{
  "model": "self-supervised image encoder",
  "dataset": "photos of plants and fungi (iNaturalist)",
  "train_examples": 90422,
  "image_size": 48,
  "crop_scale_min": 0.2,
  "horizontal_flip": true,
  "translate": 0.12,
  "color_jitter": 0.6,
  "method": "barlow_twins",
  "arch": "regnet",
  "norm": "batchnorm",
  "activation": "gelu",
  "channel_attention": "eca",
  "depths": [2, 4, 2],
  "kernel_size": 3,
  "stem": "single",
  "widths": [64, 96, 144],
  "projector_hidden": 1024,
  "projector_out": 1024,
  "projector_hidden_layers": 2,
  "init": "orthogonal",
  "residual_init": "none",
  "optimizer": "muon",
  "muon_scale": "match_rms_adamw",
  "lr": 0.003,
  "momentum": 0.95,
  "nesterov": true,
  "orthogonalizer": "newton_schulz_5",
  "adamw_lr_other_params": 0.0028,
  "grad_clip": 5.0,
  "steps": 9900,
  "batch_size": 256,
  "epochs": 28.0,
  "lr_schedule": "cosine",
  "final_lr_fraction": 0,
  "warmup_steps": 1980,
  "weight_decay": 0.2,
  "adamw_weight_decay_other_params": 0.01
}
Rows from block 3 of a small self-supervised image encoder, named by matrix and row number. Rows with one number belong to one channel. Each number is 500 + 50 x the weight over its row's rms, rounded and kept within 0 to 999. All counts start at 0. Numbers have three digits each.
Before each channel's rows are labels from the 100 images, of 14848, where the channel reaches its highest value: "colour at peak" is the nearest of a few named colours to the mean colour under the peak. Only what is clearly more common there than usual is listed. The data: photos of plants and fungi (iNaturalist). In brackets: how many of the 100, against the usual share in percent.
# convs1: grouped (12 groups) 3x3 conv (model.blocks.3.convs.1.weight, 96x8x3x3), inputs within the group 0-7, a 3x3 kernel for each
# convs2: expand pointwise conv (model.blocks.3.convs.2.weight, 96x96x1x1, transposed), outputs 0-95

colour at peak: pink (37 vs 4.4)
convs1.58:512442473488451558502602494512614468597412489519487505476424464494670439467473490507527507519541491495470528472526498496433481534590535510444523575508462489541512503534536496645529519477512518588490492400583483478497
convs2.58:485510483478464540482526530543463552452664508471489416463519483470452586529500564557479510526558573568502520477455565481418428545562480622477499456408508462436561456549459474529492554547528483547522557478469511503519533484573500553578568530514450406382486571483586470517496409491552537508

colour at peak: pink (26 vs 4.4); white (25 vs 1.2)
convs1.32:469515458470594485421499385489528480495483489510489483545531523500533503494512470506507493574624537519600518514455544496478444484412507482554503511426429459529448459541397456664536468504425476504485469612525452482441
convs2.32:499546541556451496465553480541474537477545471513599504605492495529433517477515453530492509499465528521554540480567428491640459390584580476547537428518508532576520428538540506533585518511485516467379567463527544509481535588554474548459451452491556457450484511514536600475425530590454548567

colour at peak: black (40 vs 4.5)
convs1.65:473566499493525447491457567549387579459383591576535448506538517511623587522537564494493541457598523473544434503482423452577434531463502516538491523585548534465450487515495533439527487496512533521529548513540570526553
convs2.65:536481441413561424495424577508466480541477399519475541515566520418406438469544473486522548469418458462514542439588464472523501516451446529547465586515428513532472514516509498486527505542569583459466384476482444487512447515503454468437472584409397518528488591450474527545450468413497426450

colour at peak: black (42 vs 4.5)
convs1.71:520488530523457417528558528482452432531531518499436460469458469529660560427634496430511467520613517406534463503558510488489553552544527399517443497588502439517445495513523451508450471492471495485497516537502561415475
convs2.71:414508532509477461486520580487524511443549466440494495478532471507342508460660560449474505503542483506444496541440495463543464577470480454549503470565552511539518513499504460499562579493495484593479326452490486546491548493569461488449415508549622486584473529558492511510480523472569527527

colour at peak: black (49 vs 4.5)
convs1.27:499547535487549564514536518531459475447550533484442469494514531447529442499574542447526421567463492583449431516469504553425528554513531442499516450434465466630562572485538544442385572597570525509462587502499518431473
convs2.27:550499561534437498501494709525575446447468550497581554520433442443589481375524481461471533563494536540450501497495485481466499397448566479507499531551515521477495527491494506466493506496582532530446536547521465579602433470492498515514505527479499500501511492358488459443533453392488522456

colour at peak: black (52 vs 4.5)
convs1.10:564439477479638541513550509492562509590429480539498501524495486505447504473498530495446512548587513514542514497572487413588535485490512516582466540417570493489549512614473515358581507441535521564540426487507543454498
convs2.10:475441455395487569504516476475486532552522550478537533527503460472544499600492531399557535482467509459591586451489462515469420424464530520428521524553520561458524439549481452510440548438572514413393420380465526506462466493582576477508602526569516464523432499463433521454498509511435486570