A small self-supervised image encoder, trained from scratch: norm batchnorm, muon at rate 0.003.
Rows from block 4 of a small self-supervised image encoder, named by matrix and row number. Rows with one number belong to one channel. Each number is 128 + 32 x the weight over its row's rms, rounded and kept within 0 to 255. All counts start at 0. Numbers have three digits each. After the name is the row's rms in percent of the matrix's.
Before each channel's rows are labels from the 100 images, of 14848, where the channel reaches its highest value: "colour at peak" is the nearest of a few named colours to the mean colour under the peak. Only what is clearly more common there than usual is listed. The data: photos of plants and fungi (iNaturalist). In brackets: how many of the 100, against the usual share in percent.
# convs1: grouped (12 groups) 3x3 conv (model.blocks.4.convs.1.weight, 96x8x3x3), inputs within the group 0-7, a 3x3 kernel for each
# convs2: expand pointwise conv (model.blocks.4.convs.2.weight, 96x96x1x1, transposed), outputs 0-95

colour at peak: white (43 vs 1.2); pink (41 vs 4.4)
convs1.41 101:159201147131090126142234169146137153112146129109177145145127148084106093168157155166067144113144126134085132116151100076169120127120135125119159111093105139189174126143153140104042134122193113120145091152119091147114
convs2.41 098:067077134145171129150177161087076169133167093151079090109105170159108168182124122162127120083111116109177119102155116118122167043104136127159117076090147083133083127158185183171163161139168120167115135176155140122112141160067115122074120150134082103092119111114114086090111129101129142104

colour at peak: white (26 vs 1.2)
convs1.51 106:151111140149130121154113169108109137102164159081159156163117116114143103119088165101089109153150136114085123144154130083119084121096114111127122140126141106082098103104109106179108137172096095105075236090237099087112
convs2.51 092:098135156141124153135228108106117098195117176119137038119130168154157143092150109126139108169142108139190115113136142134123178128117090111152126086099142212153125149131162151147076144050139200159171092097127127121137107087134157162069140109117108171116141155114109158122111106172113105167

colour at peak: black (27 vs 4.5)
convs1.74 095:117158093127146158113126102112070112134193127118068138080124142146118141129116099097130073119102130128110103118103125100156094160069121080086106171202109088186079110161128192189194104153090107173140151135112150128133
convs2.74 106:092130125135162150154108109082147159142082109143155125164137125118171127143144187112146058086107101129113180126088154107129164140131084126100194141164133222167125079116147131140121105111103145204136078098131113120113113125118116162129072064168186172142146139111113208172097189144135143127

colour at peak: black (71 vs 4.5)
convs1.37 093:146143125165092111144112134125160123135170099129160109137139130095106090084089113109095086102255121096157136121156148117124132127120111094117056142163114094173093082106129096209177102181168135127139107152143107118121
convs2.37 102:137147138176138194153122161125168124068093148127146102112100080126142083131181089136153154122141154132125152201193138206123162132154124156110164140151143115110153124109151088078130122133120195136116081096173165150107070119156142169121126079122151177174063176147106125113131106060092104092

colour at peak: black (32 vs 4.5)
convs1.50 088:105151106199059105139119115157129148111137093131120113120134136111057201087076127110103116188123141157098117147126163122089093130086107113137107092025074125130096130145118115085150118129142146113131111067171135072151
convs2.50 114:086112105154170153115104095148155112058113134111096021120167133125089104157136155073140145117149097114050143134096032116167152168135132092143153109158143155097045154142111123143116115138128188113138121153123111124127121060149101106069131153099106110166144105147114122108132175109183102125

colour at peak: white (28 vs 1.2); pink (27 vs 4.4)
convs1.44 094:127119130118121107122076093077164123104128185087142110137090127167088169124165139124146147119113167083195165109092119159107115142244162113131144121055129153129171136098106126073127185098119113129152160087138164150112
convs2.44 097:125159099107144115099153133108132175135092134118077093171184190137152179151148162126109125138148176103103135174129167096104177099134176160135103139109160126130161102213159052090146151136099115172099187118088075135153111137130110171159089162131078167108109104130114072092145124104064136172

colour at peak: black (57 vs 4.5)
convs1.20 080:127113149120099111178104166103100157153164124130137106120129097125056117085146108130094136129179147136128154125145151073043070115130129094184122120157088113177125130118115074105118112051103119086160089128090094122045
convs2.20 106:096123148120160159170170137117076061154156046129200157158161156098085118175130108151111129158136111125130182085095115085165123122136164185137186102149095158104155142162123140202179131112153116153134090144147151128114145102032151137142170156149092126145144164108167141173128096115162132133

colour at peak: white (41 vs 1.2)
convs1.38 085:165104119186164172125153117163155120114063117124137150132089113138141140105134111102120075120096127118099109132134164176150190130121126062133053083208087060088075117116100085170103115080137108111120121100133105108102
convs2.38 123:137140102166146166140153136135106170094139122163109089188114169138126191164068139125108136090109076159109097149134137110167124153154132115158139130170077183126139171190161157116148154148165109204160150140147157186159125101150148057160145123146185106145128140149123199162166183119113192150

colour at peak: pink (31 vs 4.4)
convs1.25 110:140110138135143111125156118187187068183157060125128098046060213063099199132130121130125159102094135112128145171142116078125138110098163094099140146135128145120148126123121156165103135135142108098144161156084153130123
convs2.25 079:154095097170112146169071119103103155163144145152094131124120138107122117125104143166139101101129133117077110164134121129104150118176189170176137124099100129146136161134110134105131203000081125160150093167115086105134170099140140145158091151063119135126124132134137101114105140136092157143

colour at peak: white (47 vs 1.2); cyan (40 vs 0.4)
convs1.22 090:142149113183189183131175118125196070158228203098163083121072120141139117129104119136099152145126125129084115104082106089166093097105093125126129132091130115099127089118106106173132090113104114134090114154142153117097
convs2.22 123:131089127151140115142100127100149115138172073176098129095141132174222189160135113163129103083164137157083097142165120156129164139159078049133168156115105147172117151171186118081169159146111131157166167135073151102140153111156146195157167151109117110173132144131141201151128126152136133162

colour at peak: pink (29 vs 4.4)
convs1.23 079:124091153150139137145103100106102115200182200145110115136140148169161159132141109115143125138142128121143128157108192166144172140121173129173142119202148193218170143150120139107074147113135152165149180163171125134163
convs2.23 105:170140127119123067112156097142143154089089116147064177137162100165113144120103175088118144094143123190088096109136156127119121137144112099108050255137150119145134143177132117122100115119120132108160163110153099154148130099098108150107080120034104160099130133101128092104155116071185128130