A small self-supervised image encoder, trained from scratch: 9900 steps, trained on photos of plants and fungi (iNaturalist).
Rows from block 4 of a small self-supervised image encoder, named by matrix and row number. Rows with one number belong to one channel. Each number is 128 + 24 x the weight over its row's rms, rounded and kept within 0 to 255. All counts start at 0. Numbers have three digits each.
After each channel's rows are labels from the 100 images, of 14848, where the channel reaches its highest value: "place" is the part of the image that holds the peak. Only what is clearly more common there than usual is listed. The data: photos of plants and fungi (iNaturalist). In brackets: how many of the 100, against the usual share in percent.
# convs1: grouped (12 groups) 3x3 conv (model.blocks.4.convs.1.weight, 96x8x3x3), inputs within the group 0-7, a 3x3 kernel for each
# convs2: expand pointwise conv (model.blocks.4.convs.2.weight, 96x96x1x1, transposed), outputs 0-95

convs1.64:143106111129140148120177136133125123137101115129121113109095093098074069096106087132139164141164159146153158158142107143170124150154118102090125079092104122111133117096101103121137103111117134158119130106119137119116
convs2.64:156110120138151098155131127134119139113172098114131141110161126138145103132104176075119126142126146128087112148115150124136083153160141130136167140118137148131181141122114107120095123128033145136122149133142097116103165107151122151135101128086166156128131186138135093140138107111126116131
place: bottom left (32 vs 11.1)

convs1.78:117144145133149112111128114119091114085122086101095116144171143178170154126148130142117141109074119153136127122105121096116096114137116101115108125159116119110120099178103117184109083159101137132112139166137131149143
convs2.78:120123127119148132109131131118151136136179131114105149107106125122175154159115172114117086094063163153094123134153159165111120137123126120140159092162141060114119139185154139134133109122119094154175138178133126120143160126135114121103153118154150143149130111146131100122131151126163141158
place: top right (28 vs 11.1)

convs1.4:112130121118127111102160125134135163133158162155159141119150104143095133119134124119160093099206161129152131136100130128075119095150095138126145139102132151110112172148146095130134151126139128127162107171125143168170
convs2.4:140132117126106119133141146105089100107118146110099148123164133078100149172145155119127160132160150124132100089092081088117101149133144124097121099116126084129113130083142183133152101146127143122149132145157141142155144139093099082127108139134111142104149091106095106138145130131184101152
place: centre (33 vs 11.1)

convs1.72:125127131113111129123123126096102097111121094083092072138154124135115139145133150150149171155125141167155172125135124118124131126163123125120112130112124124126130050110073105105104068118074124133125125109131119114117
convs2.72:058180107130142148146114143146145082119132098095098152155121106146151143141137117135155137087088112113106085096083123141136147135143173142155148161123130082097122111108150164157162103106076141111135125128142147127114102146131150147122113106142134124148146133162173137123122127138167110136
place: centre (71 vs 11.1)

convs1.87:143165151140140123113096137092151093134205121089112090121130111131149170129138121118113107097103102111122136130152119135177128142123132116107162126121136182177162122179116147166132114141120101122104098118122125130141
convs2.87:128070137135109153154121136123136114110094118174136128144138123154162145101179103117126179134120103157108132143063161121090110115157124143126143125147115108122144106099114081115174120134125120103119155137110151137135125121088121105159138141075091152086120091130125120126133115144114186106
place: bottom right (45 vs 11.1)

convs1.73:128185148153159150124219151139132123133111122117123106137121147136132117131098112130092118100158090134119121107121127124122100101108116108071098123124101145113136086182115110126106119151112155114132123083111141099137
convs2.73:152161124131131102137134107099170123094101098173132132110091122141116177109105117137075142127107074132146150106111136145119094105117110136139136135123142095093156113116175158088119113113105122099109150099148076111128081142093121113136138148160142147096119118134118081145109101139168113118
place: top left (31 vs 11.1)

convs1.93:126150135095097152121138081127117162139115136153142132130157134117077122136145134124118118143070153142098139136172105113155127106142105093147086152127166129129117148117112107150090128108163164166177099084099115130120
convs2.93:058081131095144171082128158185106149126105154133160153118106125159138123127131090109165092128124112116164098151105108121132122125097143133111150112133167157131150140119098152150140131173159109131123100149100133144115148091132141130100147132163089160116120090116122106111107111109126155127
place: top right (35 vs 11.1)

convs1.94:169169055082075200127130133121110129145132138128122114127099153139164110125112129124118129134136100125121140159167113102076163123133138124122137139147102135111133105104159163150083130123130130149094113123143123122129
convs2.94:137124051152093105127133180138114115147124130107150118148122153133097155133123119158167138133158141110134130151144111130132156162117119153158154095151118138104104140125093145111129146054096144144111117150130121134141131113098193122143092149166121133151125170123170163095144122111126115109
place: top right (27 vs 11.1)